config.yaml
encoder_norm: "groupnorm"
encoder_depths: [16]
decoder_fused_qkv: true
decoder_cross_attention_every: 1
residual_init: "none"
batch_size: 64
warmup_steps: 210
Rows from block 12 of the audio encoder of a small encoder-decoder audio transcriber, named by matrix and row number. Rows with one number belong to one channel. Each number is 500 + 50 x the weight over its row's rms, rounded and kept within 0 to 999. All counts start at 0. Numbers have three digits each. After the name is the row's rms in percent of the matrix's.
Before each channel's rows are labels from the 100 clips, of 14976, where the channel reaches its largest size: "loudest" is the band of the loudest frequency at the time of the peak. Only what is clearly more common there than usual is listed. The data: short read English sentences (LibriTTS-R).
# filt: filter width-5 conv, dilation 4 (encoder.blocks.12.filt.weight, 192x192x5, each kernel summed), inputs 0-95
# gate: gate width-5 conv, dilation 4 (encoder.blocks.12.gate.weight, 192x192x5, each kernel summed), inputs 0-95
# out: residual pointwise conv (encoder.blocks.12.out.weight, 192x192x1, transposed), outputs 0-95

loudest: 500 to 1000 Hz
filt.92 090:526494467516477499518489521543519509463449377587524510541531557510407527502552531606531414532459498506524508511507553538538479359508408493584465481545466482533562496524558501505440530490650524416509469504495514497511512493492453501488549515496632511495468434536398495462572546418451479436
gate.92 134:559491547404480438558402433499498523491528515457504555472443503528551506454534406490507522498457455514491542406467470467493504451446524481499517553490562489464447413534466476434553559523447460488569470448488508453502526440496476439549469582433429525595444440506471500496514482428506545523
out.92 118:437420492491505517494426532570492560500458517486565472451478451543611518451466579545567514540505564553574467510492630558544460497454490559546627466481510486527505461482529524500477555514519553475541470565648444573490500535422452534490441538457535442497461476540527516516493605537490416544

loudest: 4000 to 8000 Hz
filt.11 081:468564494532546505419564485439473441492449486509400461598521504430469527522545463482454441561521540511537462550561455501509477536472490555455376443532438426533530527507537467493406469509566542571497393532360436430502463533456597546451556419496487495438564571509537426499553534518540506518
gate.11 107:573539487458546427485435488462559465580547562488460493455441474472525448451509466498429545514546412514463541492488460489459488475438515483440528516533545447495487448488460498428473586537519411540529454507457540419539447428462474480554389555420389445607410465464456462543487541467451525484
out.11 104:478522468515548487482596494438506510550513436480504542507514528460452512639597508563562454515517518491551509505528544527546531451553433541464497546524521473501478534556542571554363545497574459420568507561499551407573607419512506486563555520480540423520478505523499411528615512418436543592

loudest: 4000 to 8000 Hz
filt.8 098:488559445417558433478509496447474510429497493406437549427408540434494477546499431508471477573609455583470543466515451457536467536403503485455510530558551504474509516421428559513436572519512462574470521466492477355580463496516552537509518547511498537531443558453502534482520549558525628497
gate.8 089:557584555430573461525485445432447497569464496495376483461438517523471556442542448461399505537461502562487522481464416504519555445498471494504445514525487417499474459546477455461593472530449479552535493528395560403474490471439557483527492475432453406529472448519542425489503560481499436475
out.8 095:507407561526485497478477536467610498549538488464470646550491585572566471496572528573427478506502465478381462571455506411393510523477488471559513463450515472501445500461518471453510528464515456609519549478422451519492530500538403535448464522507441593479475508494549443562469490519542565440

loudest: 500 to 1000 Hz
filt.96 104:497523535541509531512474414483523515559516506443432560490389543517588526475558460555495541491512496509530506488570438510474458501467500454446529540470502475499583512502469521557524452559476483540552562468464522420519447424503514433565469497503508527541478435586599474439583487525514473508
gate.96 106:606481517427482438466479578491538497521553461559500470477524464503488461447508516463508492486568432515413524462411529468519453438472471468462507499495430453476429475501509445385488547512547507478522412473516518514542495488424408488514458518429390418566460425402351484502523449461460568438
out.96 081:571454530553455597516580500513473546568493468503539516459515500485603465451454475456574582575566411451493513522484474473423500459489520438368489527479478480472531509470489455492458517568464462487510548564504525541487457505488500475674533491504478429482432437597468497504454495449472467487

loudest: 250 to 500 Hz
filt.181 094:462464480501480482551400491549497442502431521505482456508532530518551564417525505548512510471417551438480533447541495533464500407557511515516518494529505544630491479485483507521589436512482433491512445518531581531452549460508485440547449449496564547492477431557534559597468470456369432585
gate.181 123:515537546560539474501470454470504620523548455497513575491511509469496466509499418547484490524474568536511482504498536401526520448455504501441474454475508447533499398597455454454417517507596516539629502468464510441481486429401490501554567528474462488556477438531419456507587539465496567432
out.181 105:528509524448472431550511584544519503473430580430575439465486545442568498452506491520450535596545551543547537525483464558497554459527531524510464539533507477527383492490576600565541481538452492544481449506439508478434568549539520469640555448476448389487395462525485514539482482545496530489

loudest: 4000 to 8000 Hz
filt.148 082:551474588535502537559497469583556512533463498508518490581564478608517502505458574546562449518517452513521497576453566483509404494492477374494486467483542538485487558541571448488603504430427597501534372512526448601490455504501549412425470524457479531523541466528475513518429491559592499534
gate.148 097:521602532505590485469505504396430533456530522543478515485513467543515509446508453519411501551453529553571481502532443517547513512495517485498435435481504399441547402549450449497470414481571521552559471557398493458504433463403559554530487532533423411525534441543490363522524561520520500550
out.148 105:486682494487554479566497500516522515481547532521450483556434465515453521364428506442535489481567501484457486506460557519515554521571471438482501541535543519433555557519542435488630523507506515470488527517489448515584444537553564508510437502440482515523453522523552529471405560544500456501

loudest: 4000 to 8000 Hz
filt.10 105:455446522601468537513469514614468536456430491541574520545567525534500544547535520588554510445375585422556495474499576537490569435600498519535492473489518547578604493558508491514487434480504531421529512530533539623443568471485509479510531470552587547480520517574487545528452481461444490519
gate.10 095:517587525462567505499525447430478550479481436503463554459420511512574475509522418444439520520524483581543482459464445499485479537463544450494407538437472475450451445571408487539496497543480511532542517468412493427516448454452536466532493509440443477522496429547484436405572528558558471625
out.10 097:571456441435506495645501563554564506478489553533532384465416418520566492585428481512480481506514464632546494495535571562522445526410600463541460480553519443516491544486551488527601466436484445522479465556602488435411504540484579496523439524480477479520441519469457451572535611508498519446

loudest: 4000 to 8000 Hz
filt.176 111:505447483527479554491530610483538448437582538570612510529511434581505420474540538558521429507539476472488421550490571563454480538516477421538541498462577531424542506486476567534506505489488490477478547583575432531571474546544480486395486540533509488501577584490520475480497507494555553550
gate.176 090:511529533439560469520472460423511503420523463536436519444476470517572466471572449452433478508515476570496556473489457535529468486504496445559539539473470432441477461498453492433515545491451417515518457468478512468498449458432505445504448485455448411486486414461443421449516504451489488543
out.176 091:551503414524490525408455495515433521451472455501581551519558436475481458484459504580467491552487473517474488511477468528492480601444518481551487478441484474396491487426427533476467492544459551464504554521488470515502438591579468518422412483605568605512500534582481516435514505501527559525

loudest: 250 to 500 Hz
filt.59 127:473476450407490493497420484486503456576540488502489526466455449434521453439395495473497571440435503415492476494458472407384514464461548490408503462472466432535433476514563454429448513508488460492520400421496458486420476421518449451575490522518340473526444500451495455558456476452462465504
gate.59 134:517566535483558499513479490402495582401543457481475579416434492516554505454552435465442490540484530584519482434477453476549498508497523463457461479426500388431462357555430506466490461513497519523580444479463526453496464422401516472538474518462418434511461417521449443478517525538513540502
out.59 119:488472588507502443580474536506498582587535450543498500461473488435535540473513574631471546473495527483518544479442465527476472393431516539454460447488543482507521579518522555536562510515432472539582539509411525482476485424571491444510488561415522451554458445427521481546522465546529564439

loudest: 4000 to 8000 Hz
filt.132 079:502418550451378520557454521578504515503491540495578542482513493542522493436507465475538548403389530386442533441407534553446541401567507463599518558508531559562457429593517543451560508489462457419560492457553539555495550435501466407557466552536496498580486471582470500514525434430478450643
gate.132 097:546607492461598471542502458414512535490539485455421560439435524430552526489531428435435559542544474597559576467528417453547502441475563541468513507518556402523514459529464519514499536583559519618532512483420551413552480458472555555572549536463525447556452415494514490497518550535506528482
out.132 103:510485475497482505424492489520538522532535478470507514528596477470483516551528522546485493543546516455536476484504544575489482505524428579461579441517460594439560595466543448510513457607525444442556566609446465501612558535447450571543488527533521536575501495503553560562381501546500521398

loudest: 4000 to 8000 Hz
filt.98 093:432452414546451572416512583539398489441473575512554535511466528539529450519497557546539538466459516423504426492513547536452490527578477471387523482428466564489495486482410512555484357485495477451445574528553530544435504476549466485455436495605504556521513533544582501493506481534484458546
gate.98 099:522560457444579491407535556397480457518525505570414476504479463483456486477516540551442457532543493553491467518468464550514448489462419473446442469505391427497477464490486427474452467511612504537477462539439483444560432478419499555489449474420421406523483451495418415458562548555439542500
out.98 094:554391503530491484514475476456534539500601508516456530519496573480452502480477466465440524540593514461425532503423574467507540427454458476499500500520519499454498561473587512463463504539544534411449540484497494443486518469527565486480542446616486576536489434402486425576514530459627584512

loudest: 250 to 500 Hz
filt.106 098:565536500472558464449482527430487530434537566533488410451535466509440461476547481534418429590535507564474495488484497557531564519557526502447537536503488485446503489474458556472526446493502437542563474532491512437515503534450528563447447496560442425471488559505475465563537599459496521536
gate.106 096:544486513451473461493505466502471588536483426439481534479463542478514455506479466424520500487548463508446528398441516457503481463413458455502468592495425494492433438524474479418533557558560478527515416443491531467486493432450409467580491505416416516599440437489394483429552461498486545457
out.106 099:454532523508483548412460538511466495441586552474463459456518522532462586463498420604525569444496577484529502454533509547587488601547598515403499570455506543501487525472479564466440484506535494490460576447494504456562469489469498435440495580544506567456536571474527492513419476482483600578

loudest: 4000 to 8000 Hz
filt.182 107:450501475571482523555434443541539531511503475454539570499505542424594532540490498550548574477445550510518533464551517394507512425531536548498526489492531491599475445520460487541447504524511530516571525445500562504493532429517481521583569520562568554568464447512502618555511455549458518441
gate.182 106:565547538452545459468488495467453547542476529490464490450451501571541475491524432456434532532540459565476536409486466525523545581496506491498554608466453495466480448493402517501586486564419466543514435505478512441480496455449497500523433533522406433580484487549516440410529562469510449512
out.182 101:489585564516515498511547464527470508494467489560484450539417500555476523491516525486445580511446540461582525477536479527481488530534584496548483520463517527494504616532475468505509456486551472568492552500460485536510514519480519455651474430544542449486620461536575522569578504476508413486

loudest: 4000 to 8000 Hz
filt.1 101:531530503472525410528523493482470544494515534456399492482431546483527463439511470519475482544624445570460594490521506495487455524471540479414521570573491470515497542435451553515592473535560434639468504491488523427529459479424512503535449480475431530582457459423525541499537538547498544586
gate.1 106:565570544493567431548485503444482500562435504553422495515528505505496540466499480470438510560486506551481531535485440474509525485467478485546447474532480406556473442560471401402524505491555490540544392517407556473496474494437518488566516504383454416557489415505406460562445560506460443488
out.1 113:524455573494416555533438500570570499538500543474462512529491582422503496512533550552567442517527509506422472518420463372383479520523482424481519463515477551516480528484515389485558554504457539614534564419517435548581440515462498414473487472465490582439486438545498547513468407504493500501

loudest: 250 to 500 Hz
filt.73 087:483506498455507463489361430520544514580484491419455535464504497462547551469479491536480530432423540451485533483498466442463558404499480520441500537515543443578462489513518486443461499516455488505561446473467527449469517383500496486581485503567430499478416434501451469600471484475474517567
gate.73 105:493503493524487497502442466487456574512534494496555550453448510520533493461557430485498533500507515529489474408455521492503520451540531507511525529487523472471522374560371477488489424538538511470573495485497557480523521418460479478546502547499474494517467432567429509455565478468478522516
out.73 108:498472515462539495552534492471551513601495471458477495492549514376467532489542502488476476474473560468530541479465466470540480358565493513441472447438446447525539517584580467591516536601406455485616529498463490434447500438482484525512542512365441507528385432483460482479523500448416466516

loudest: 500 to 1000 Hz
filt.160 105:529549458435550490501485471428527543559574461401447545386382476437553503461499422450450584520490508519524531494498397467493488543436566528519510509446504417478428430572449545512446555605464470491542538411448530392529456442559513485576485544446502430501423489520537422423537504542502496454
gate.160 097:601528547503493424528460516500474593514502506518601509456455485569502485426520432501498491531474498551469502444431535420506535492456510489486483528484523515417428403563389469456567504478473537502580413488496482528458542508456488472523513600451463466559488458545464477483475527483549503525
out.160 093:439465549468473535445464526523474457600507523425508456488521467385568498435571589418469486519511529466579447503486465504438460505469554464485567569517502486496507454630579455481506529474462476508524502449438493477535461520547520454605526485511515483476495572502380459498504446457428492476

loudest: 500 to 1000 Hz
filt.177 075:440520463523524511385464527464515411416557535388422522490498458478505531467498485533449442557490530532551437486602474491557479479513471465383545411519509458476478554446507534521493466572461520502445547545466495467535446472461599500457429476546490453470482538495545484498516558516489565510
gate.177 094:585504488440489416576426450465442507526482511513471497436467478514494468421534384371467583470510441507455576429419459550453537429500527483554500547538537470415417423505455465436525501542509437501497460452471543485516499481482457498526456517406392453541440457467464452468518488444436460462
out.177 104:419527492486545544507463477526500517513557395574531390534523478502518531545458480481535527504480485475535561568524542566494550446517542493462593355506458482520525504423552477610561481477555458479445575617567560509491451581524568540542511560421482423497550543519529426567515582488465465385

loudest: 4000 to 8000 Hz
filt.178 116:498506499505519540424562515413555470475524454522495459485502455496449473497551499478439414525556509515494412527514468604544487548501467480577468518455458491393559531518562554544379556518552509501474554541498466454565434507485511533427489455521519459408546552520494416416593534483510504510
gate.178 102:565553526469542457502495491431458491560513523559456521492454466519502430422472464451453526542524463524480456504461466494453473506466515423452447492462440412461440393519456445443464472505516468560514442517433464453487418463406483489521427499445373426554493441502458391504534558506495508461
out.178 106:481465419491528489422451502472483409522471456545581490519583429501552521470433521449519499471417540569547458546498535515546478535468614499491487475435408517532535421408410514503524424526527507512456500481533469519419462486553504589408373516499507523550440514566466524542586479511534466525

loudest: 250 to 500 Hz
filt.58 109:486381458513381504512438555577423488409517477549602458537584467528441495461469550521593523446447492433490479453447636483495525370558474515469505480516487538493539406493478492437520486445521515421478525498588480570510602564497411516460501526495532503506507497461409589540450399442443547495
gate.58 117:544500468498500486487420520499447525488554505532551518451473475518490468471568430598482524501466522479461479414469520511528534396546521501509510478474499490472526437579423515446416485532545458460548543491501564503539526433501482520534487572506512491503472464500450470500560503425486609505
out.58 094:525453552406447489514436538472473495487544612474536447555501471533445477552458503558506523522570553523524347473507629574527476475486414468491490429550524541465440469382491443409493453496500484500465508543536482487403466556478509559427433496467479526473514488473464508530478552471518497498

loudest: 250 to 500 Hz
filt.168 112:563458469515462466559422466501539557538632491466561552456422535517546446483539454463512510461535443522467578485404507489478490452469512466462612539504571518418553430565506541444568546572500510497555544445557540475565548447512417440536471574431433490560456480476451510467567430482486567486
gate.168 081:570522570511540439551457509482514516554564522444521548488504526475447469483484430531537493506534484560443547444474549406492524422464552500520506458522553473511515473552463496417465575519579511561584430450461483460519507480417484515568552550464382477622487437476455496569521516464539620466
out.168 109:518524499430561541466511505409493535460529402540496484490478456431524399439566503545537463473564492562435519412495534429479473499570513463468541463471425416428446486533463575502490526471571449550477513479587492477612425517467480408427582561450528548454569461434365494503489496505502478539

loudest: 4000 to 8000 Hz
filt.45 110:469505465566508486537433503479492497501509572560512508498561480485481470459469511523454535496388567449559507516485467500443564454577517547501423442527533421595581536511516431486457449433530487506549513516435565545425528472501481510566501494543525437498516510531458471677444484493423431519
gate.45 110:510582502476591519561465423377524563482535497485484582407439506513531517472534406500397545534476549560539498462484410509524536491492523521526492488458582406459501415582422532549493493558485517507598502477434543417536483417505548496568492531515443405522449459565542397474562553515552537524
out.45 104:528532469520456460540518402489448493501598573546583455435478472510465456338432520627487491505517459520574475500541519506487526491496476574512540428484561452447488522450543524560546512569493444497580494592473417543548471537511551439560431547501578371567545468550582438565456543451484571489