From a checkpoint of a small encoder-decoder audio transcriber: decoder activation gelu.
Rows from block 4 of the audio encoder, named by matrix and row number. Rows with one number belong to one channel. Each number is 500 + 40 x the weight over its row's rms, rounded and kept within 0 to 999. All counts start at 0. Numbers have three digits each. After the name is the row's rms in percent of the matrix's.
# filt: filter width-5 conv, dilation 16 (encoder.blocks.4.filt.weight, 192x192x5), inputs 144-191, a 5 kernel for each
# gate: gate width-5 conv, dilation 16 (encoder.blocks.4.gate.weight, 192x192x5), inputs 144-191, a 5 kernel for each
filt.85 105:470459496463414524547516501558556577533497565509524549487525470441503563555543516491466532442507507502539452431471485398560545567478561483538578519461543539501551558515540535523451557549532519562505538412456443495520491521485520556530490524472529573537423524527486461481493472512481469454452483481408524511425438516543566517506598449437508492419480455505503476442517464534476536562553496545492494554517523430461496509401473541544487462487504434481455557539499525589526550537488415536552592512495504481447468540524456480478418558553485514526528565526524552506494433529523460496510506501492474488482460444439506486404505533531460523557547515466552461435472512439519510520465557460473507444436523481499523558433466517548461
gate.85 099:449531441483568538490570507468546445525499493515455480464524510548472527437531453526510545551423477503557451520459479495522460521497540496503565494571522478527514463483418470457513551457537516458500421470550603501466424457472534461534507545511501548483524513478508490620456551490486523436519470479519506514493506510531466528490489452531447470528487509452483439522474475480444508461533481500494465478444479463524451452476480541552513600486511436508463533454521499459460508530498493425508541473408498529467511520461509509504544543473494492444518473517488485487506446492413465618570535508469500453443455428535464479539504504569509614508474533499549438495447458516450514556510483460532454482539516518422470373451489502496483
filt.86 105:528509509556512491485492486493514447470466459489456503555488455496562498529543422489520510503461455488511457546494524541540467489535451519537460514494497486485463473477587496413462465482491449491609514448456438444541459393512530466470512473517554480527519545496508544477492544550529477493538498554547547464533513460487445492473496486523500551544481539503447492511559439425448523472466478446451504482526556449579468520543516548515551500496544488406447491457490455460574520499486463497533554524418527452540521530576568529534470509443488481476497472460472477471558506438496510559541515516475505499518513473508513562545529430551576486556432527518462473495495513527540432587593467499511514546520413492519500535433580493478515
gate.86 102:485529498521488537491521499527511514520461490516508511450518491453501468496499553527515513587569490471549524491461470491502518534530502530509534535526515465498501523473481512420442516469511501514562520479552523479440429397436554528523484528518506508536487536542531471480424543529482477500518469505505482515463512491496468501450482486490471484482474453465450438463424430454443520488512480490502454490480490501502447482465521565567548530488509490442427537499496478515493515507617527440494505488460475513518472527470541502569508517470470517539527481500487483452393468514461493585569510493447442413491460513506475533477529611586544552487536535506498483486484489467474527544504527480510493497457481421453428450530466501492472
filt.87 089:499485510527538510528506494460467494519477528547477541562445483501500545481474445590529541461464528491484505520487497511475475545493521534505508478498482524444485495469498432449501454540455469475491540467462536495510441439477475473578461520518519518506506524499565488554521467500497537507476508534503445458523480533496501537492504509500521541495493538428472475478487397411528498483523490492528455508490419506502449498498545480564513493514508458460554456522457478494493521462458518455547464491529477481534523526485584446508556472495442482492500517501471471470548437457473516530533558535459495429488487542508479530472541447579546490497468601484502530510503501501462484537536463488495554506522462507476474487539526468505471
gate.87 098:479483480509520544507539507511558528518507467535501514462414477536524426450541556484545515437457540544497436439455499519568559496520531536514521557568512545533482476493468461466472504525490492479506435518583582456459469434412568533538543496519504518550572530503525534512480500511470507444447485499524486468475527452542534544502474466467479498519460457490465456454528492507460568534523504487510509486488522436456462490511545508546574569463451514496477508522516483479475505487560609543560405475473462490498473499439494456570549481524487499488555535525513484430487509459523524527624556549456470423462442468459454531511537530541551558572566529506503446409471479495497517519504536478467489489504452522488394435468476496511528
filt.88 106:536542468536517470481524475468505497488482479449537545526509559495489485537519534506511516496526480511520468505509533535490496509497477406500456548462502454550445482431526520572516520461532460475484440494480413474534484507462463534477519481444501442570462465516455502456484563449533525473514481539517552546505473519512489487477476474525466533536465500505539524415470516584450456494507506477469473526568531460494507549521449537422538498512498484511460519476533439481507431483472474519506499535514550499485454525490473516494503537446563468525465497512532476550450547502492491560437442513523509568503541475474504540533467549427510530516546477489473471526514539518587508487469614484537451556536552491523508532467474489519484
gate.88 106:477516497481507521509511524505520535536507515501510484470501471421500509510475543541497531488543519527456545484459466434500546547513535576550540508490480479498498511530539441429422495497477516526455535507528511515505428439407520559535529532584529538492480491558497506508515480483502492532491476492454403520454497551467509483528527549481478478447547457450487432460510474496432523565522492501551513487514488547456471476414560518557523504453476461468413478511483515537536540499491522557504457347446400457470504519571553509459551466502474518545567544519495499471432476476480481480537525527478462455471492539485473475460497558548560546472553544516548530477463479433402494469519549519508496454489503424440473463577452480482439
filt.89 099:524481581517539487551402482454442570438481429521508419471495535412517521471454557495499456505461520521501524468562514565458567437493462464575461469519486523422485437504542499552569476521431505438458535460485541520557504519569439611437489449482518502479531452570465453477507505574469517515453600508545492483537510500489551427500442509469582524555537477551535529468507555488532470590458491478494524466527493529476581493550469499566494545517532519476540491520441490434486511474495524526552536522555536448519511479500524551488496525449492502470460582423507484560474506529509541473567439576532418567556538542456578532562453497468473488468578443509460500474555519560578425512552477522508590516548553465509566464477483493487531
gate.89 100:541448455533537428564561499471448530558480469477453525520426512477486452451476488483492517524553484540550543490430505484461519544518523464490539548502473529558462483443490456488475450548528459471467513521571570464465433401428459515543502493487477528505475474450484509521536438492495479547483442508520494480433502531436529543460487547459433516495519488491455426515537514446468438521535497466513491504472429535490443496486503489522588553474509478484508439522564476470533545534565574467485489412477528456454492517481528487548593496551507514484457537562475469508500507471486503494531548565529459444481445545468455526516482514511584574446498529502494531471442462467508476484492516530449431505493515476469416392511482531498467
filt.90 102:523493522438472483515525535508456505504516525580497452443495581492433594521538489514482492544538533445488503476538466466504519528452538514509600470546439528471555523465540522458453424506471560549463551552493501412505518473464485516572464529496510575479536477515555441469536467484500441551476526445452497491494531436477538457530523567491548435480482493480519486503523598509460471535527495530545533495470529526481516488469510495557445504469506528533448443532453561528397520557462570493505511550517515505444531483414485597525536458515490564521483539526473536463494422553539492477461561448485493460527493558466535444481525521544447528514546508491512532468530456469523492372565513532480541446475482471423586479510488543511506
gate.90 109:479509464508535534500594524508497494557497496542482577511419475470479474425494504491485517528467563508491471483466496491524481558513518513486526556569521499584489480431473497477426508491567477479571559497552526385462471451401518489552508515489506506535561543524513500523446461506494479464497445511498534530467466498514470552498471470501447501484472488487492444465539424523459489493538508487428432501467474447492437495501499523515559565494528438500452531492574496490534494526536542429495431486480515499500487496531519435532560531497545483488492467533505479473492461471477511506536576551474488462450479493483445515507563514603528543522493533510499437488440471459531503484483558446491424490486447424473449458477479483512526
filt.91 097:506501457480483499521534520492525529537489478485554591525448528543521528498496499498460459474524530534460467428473489504540524544460468516474516451505486524559545509523477507526495477518542526483517497445493523521474396486458570520507478500536477504447534551500435467465516479500465474516474456478516529503475517489497547540524477514473471477520461451488481522528441415485513516521517470505486481560511468502421464471531548501485468493506481366476515472517540525478453491516484484539479449457511502512464549456536494530486550449511575555481532494540474514472472522536506526566498492482451465518520497493495498462512499518514477491529547537511462493448477472520482569596545463528502457467500460504508479472491421480463517
gate.91 103:465480506494546556521483513453542479469528458410550452490418452440539430433522540491520490472581468486449446473522458517548490463570509537484516536532539530495494459475464461456453532517455474468561573481571591486469416436504525488491533521529463487505519477475497527583429423521448570435478528473543484530455483488560518459497460447483524471541449465460435486513484466464479531483472532471484484506451435453498521449527484485551535572494517482481496550512462518450567488453548548466437457431445483525492488478497489540526546551537469494449527481475502469515499479481457515506539536566430501454404456431486532475515494517535573563544508480552496412478501464517489504475498495449463491488529474457476451462501460521450500
filt.92 105:538455416457532443543602520461448520593556455493434535515453558502485498556508499573541499546516538466402515466415471527457506584531439494538537525439453536584558493451516487552455458536606537485459520572456480486483463526526466528570531447480542530519469549504526538502541476419520492555463391449510537448484470486449543622537481537467406448515489517459469496448557469472468451518554547443450520540511461528482401444537530492466477462556508425463546444552610534481415507596501483496465455508506552474476496557474472521458535446519584513463432521567520452495537508469581575489476514531473484425415517531463402456523512481580523463467501564538450530477398458549531473490524518550458408484520502514479536556517516468494529
gate.92 100:467521465502516497481538528500504499536511491417561523500492519516449520495490490473494507456603510541536435491472458497456508557552546458515646521509551486519495489455504519453440523487521506477544540531490501457481468410368496532561516498433493625498510476512513500457461508487471510447494481461501561509413488492533519517501496453509487468504514503485447479528490516452431456492573502492397507538474493476502491457480463520567518536593508451454453543495517522487480491553504504498495572452502556522383524495474499494466557549510449496516465500573503494530489404450432520513468536543487493392438481435512478465508459538541526555487510522537523435521465447461538527477516536446507485476518544455392464463453502564468490
filt.93 105:476479534459470505510459521521509519508548542516482554553548490561551546541457487520507533506475411492548511439526447465501498469522534465434461536491499551490510525525509448530478505551478516528490422360419441529549515569491482486488532518515434491522447484423453511513471512548523453486452509468482502561462438546481567500537564505461522472477544508499512471493465468529462501514482564533483539531538537532441529467463444374491491459534480479511479501562478505546529469464478483558494535536482497565495444514495433495445415498575467492557497503482535527541581490499486455455522509478553557532500527472465514461469465421456496516487506459532542502444525470476513538514476558482463531495489508644617538532504426502504453
gate.93 102:548541516496511460485493537528444485469524480563509533499504581480527484485461542478514489506523515480507505518509475480476494491558542476509521556522463465483520488507472469491456432430437500479452544491519554493472460426418463532494557515446525512517521463527476508518559541529486489530514522466483499488464496470452465470511492543510518461492509466527442462460482494504449465487467519501521431482489461517502493475494508546572531545503519541484513476461489527490443503496535558494456491409449563521514497508500519423501518433463446515488463474471519483472430445484461536542605531591524439465415451531523536481506493582564521569468494484548531528502494444476533517548509521541519513481478493429425461425489476528510518
filt.94 092:425481519487569547478466511453579537522487463477569468486560506498507515531493509547482508497563518571513459510470520531497523507468480484519517490466552521485503444489494540516479589520498514418525449537507525515523476515510539525535477496505490475479468498467534469563465517472496553430503469490557517526592517545562525490514466461488484518542499518470526485598520584469463542504510490474480517429517455463516489526524425474464465491599480598517523566515492500458524452485498456536533581478463477511538496583443422529559493540486495518451541516512509436557443489512473490457485452547471507509552539435486473532572455501473467520521526539486525423491484530581469470522514523441514538472554519517476513495528495455515447
gate.94 112:431537514475550570482548518494548454548500471411486495534465502532434497515487486550527513461536485555487413516465477502508458565529482502481579549508588482506512471514526459452498549474504512458565522559583495494477424420504512476555521513500484545521452524503531519532495533499448566433517460471537488494473486523552450514504480423531478461539494500441440486569514473490458556464550511461459472478523442453528458478516488527553508545560542460467503557464512519473531462559496497482497455405444482525460487545468516527507500542461467517454531454535518465523494450491456533606489500628420490427458505431533485477530505494581561585527480537542497418519457471497495528402468596423528512469514475470418462470507508498501487
filt.95 107:545427530508461469565473473512514572482508469514529480525506518479534475492542511507468498445478500508495484431505542507493563467499490514531466556493449596474462527523525496543451471567451463528514535497539493476523442529439506539483520456507529480575516607535529512426585465524475433518404533536502489439532460494496587497470489525427527544484451489486520516492490433559465484577480526478452525443501536500444488531507558456475529458532483531523450460576481451537510518462540528514495495502472528458554453490545500508516515421514476439570480602471508487440545502511524569440508480422467465497483541519435525501510564515500464482528541528462462508439484543497478431583471479561420524536465498532513482487478517493546527
gate.95 102:511434465486560505585540514480511554562519474472508527513454476482544437480553467530517526478510515511511477453442505487509521557552496508514586536514499581519494464454528473426427501565497473443562558458577540431495425428445529524560538519497519539527477551511522554561484522499481511501434452516508507466454496530497548566486500489435466512505450511462455437534517527476463507565561529470489477515461431485451446493491486483595556534512544495511493509564509476489512553477568527485517505500454487464469478558490478428533528495517442496463537551558539465483523479449450456518546578578438475415438459484438457505504495524537560555489520550543542490465445495496453477483534515489432490516537490467479451421503500514511445
filt.96 097:577484531471532453512448522457466530427503494529561469516548518475532523553535557440500477528550583527507544490595485548480531412481459469510472482506439499466527451550472596494523435475440551472502443444470447532523575512572519535420500486443462449517512543469519425507631464588438564547502579479545530496511497509486522454540479581500574482555529491600524557472455508502502501533450511478494519545561550543485601524525515504510455515513467524470497438493436516456429449437529431508472527538488526483518490505459433509481492450516487579455486529461515503473447491545485487442516474490546509583560528523487588492558511509459463468524534402485463594508635484558522529465526498603500567490539502481547543552461453525501514
gate.96 101:452485484502544542525530514512545498519511505469504470569528525512472536532506499482504545572531567556571455452464477429526524527509559495508509519545537496517519465478489451445450535495500514486524529505532535464484427410393532505515492553473518491496529507491490482519449472508498488463464462472484501486485483499554512511518534448464451470464493458488474427583562467473473509503524482500476485442484525454465473490436478523531504544544508478488408543507552503495466477553500508454466521416374503489482523548446467471522536531491538489487519512500500504490489462514465492522580512542443449425470444451482463497466519493548517648537520491479543431471432479414445462516466557465469451478501455484442465416488498491517490
filt.97 100:529516513413535457490476592464389501442557516424561506555582504471539495444444484488517550467476510547563535479569423489408484446515554446496484519533484504457567465517520499487502458511487554479562477495498540568532528516484380470450529564441463471484509516484534480538563495489458487503470565429513505507463430540411507474592481510484560444515542483521478493534456468509494445495440551538445503529539477531464564427466455489494441533593483456450478464520452580479493489473489489494496390471478560500533454477606504485455508491488464510473425483472554522604497522503424498507521446440563542521498493552512568440491433532534489547425523425538527528498583443511479509503486527492484535449528528479501485463523469522488437
gate.97 097:511478443472572491481547568460492490544546480495529506505453483511509519460486499548522529445566518490582487527454459503515481553591521532480549537502499499539506463459456401434467475506517530431497529505534636486448381386469485476562548494504467512524451493494518486563456442428448457490517442467520512503470416563486484536533476501514461450533461484426467460503427488522510489474536566456476464465524378506507465443488504484516556556530491487421530487520531537477520497516530530519409470424454475541478448571540490429511561480504521493505502479531534448484500462470481484469525548478495486411427496484502441463506488514543551562483469513574528504472430415498508426489519538510481451490513456465422420432516508493481458
filt.98 100:463491556511514583540468497485568503419458477546561554459458423523549559481566527483459492544526442414510439474583499507607509471466499569462470485465547512436480488511491423492492544490482483496529507454467537488467446477461582513428460455552467465507483496493520432494434521548514530451456559515517486545505484542574537428493492434461579500512447463522497531535475405578474608498461469481551466503484447429447538524494542491525513510433482469547482544533463475497518503487484514497462468539534443546544528523465488566485580546512478510526598502425460484454494521575512477523511584530453484541514536444474576508503574532491442526593545475472513429468584512493524567542530537451485551492507424521500522505442460507506490
gate.98 091:512465508504540507534552527483489553517498482441488508532467419431466454430501524530523562524466570484443484451468490482508552543516523537566497542548524522541503476478518480480473508539502495463574538497493563467479442417448529556524493548529547468525490547509507481598534436496501509499447462499519536498472492519482515500450476477469467482485497462485467445496538479457444514555527496512443499502498421490467463480490530515523529552514458452461492498540554480459561562502498511494570415513452524442481488499555573508544534503524518494447511546505500475458483465436443539491488525560492458469463448475457479510505531529550553587497554532504544500460486463471537411460518566482477455486525460421453430413502487454513444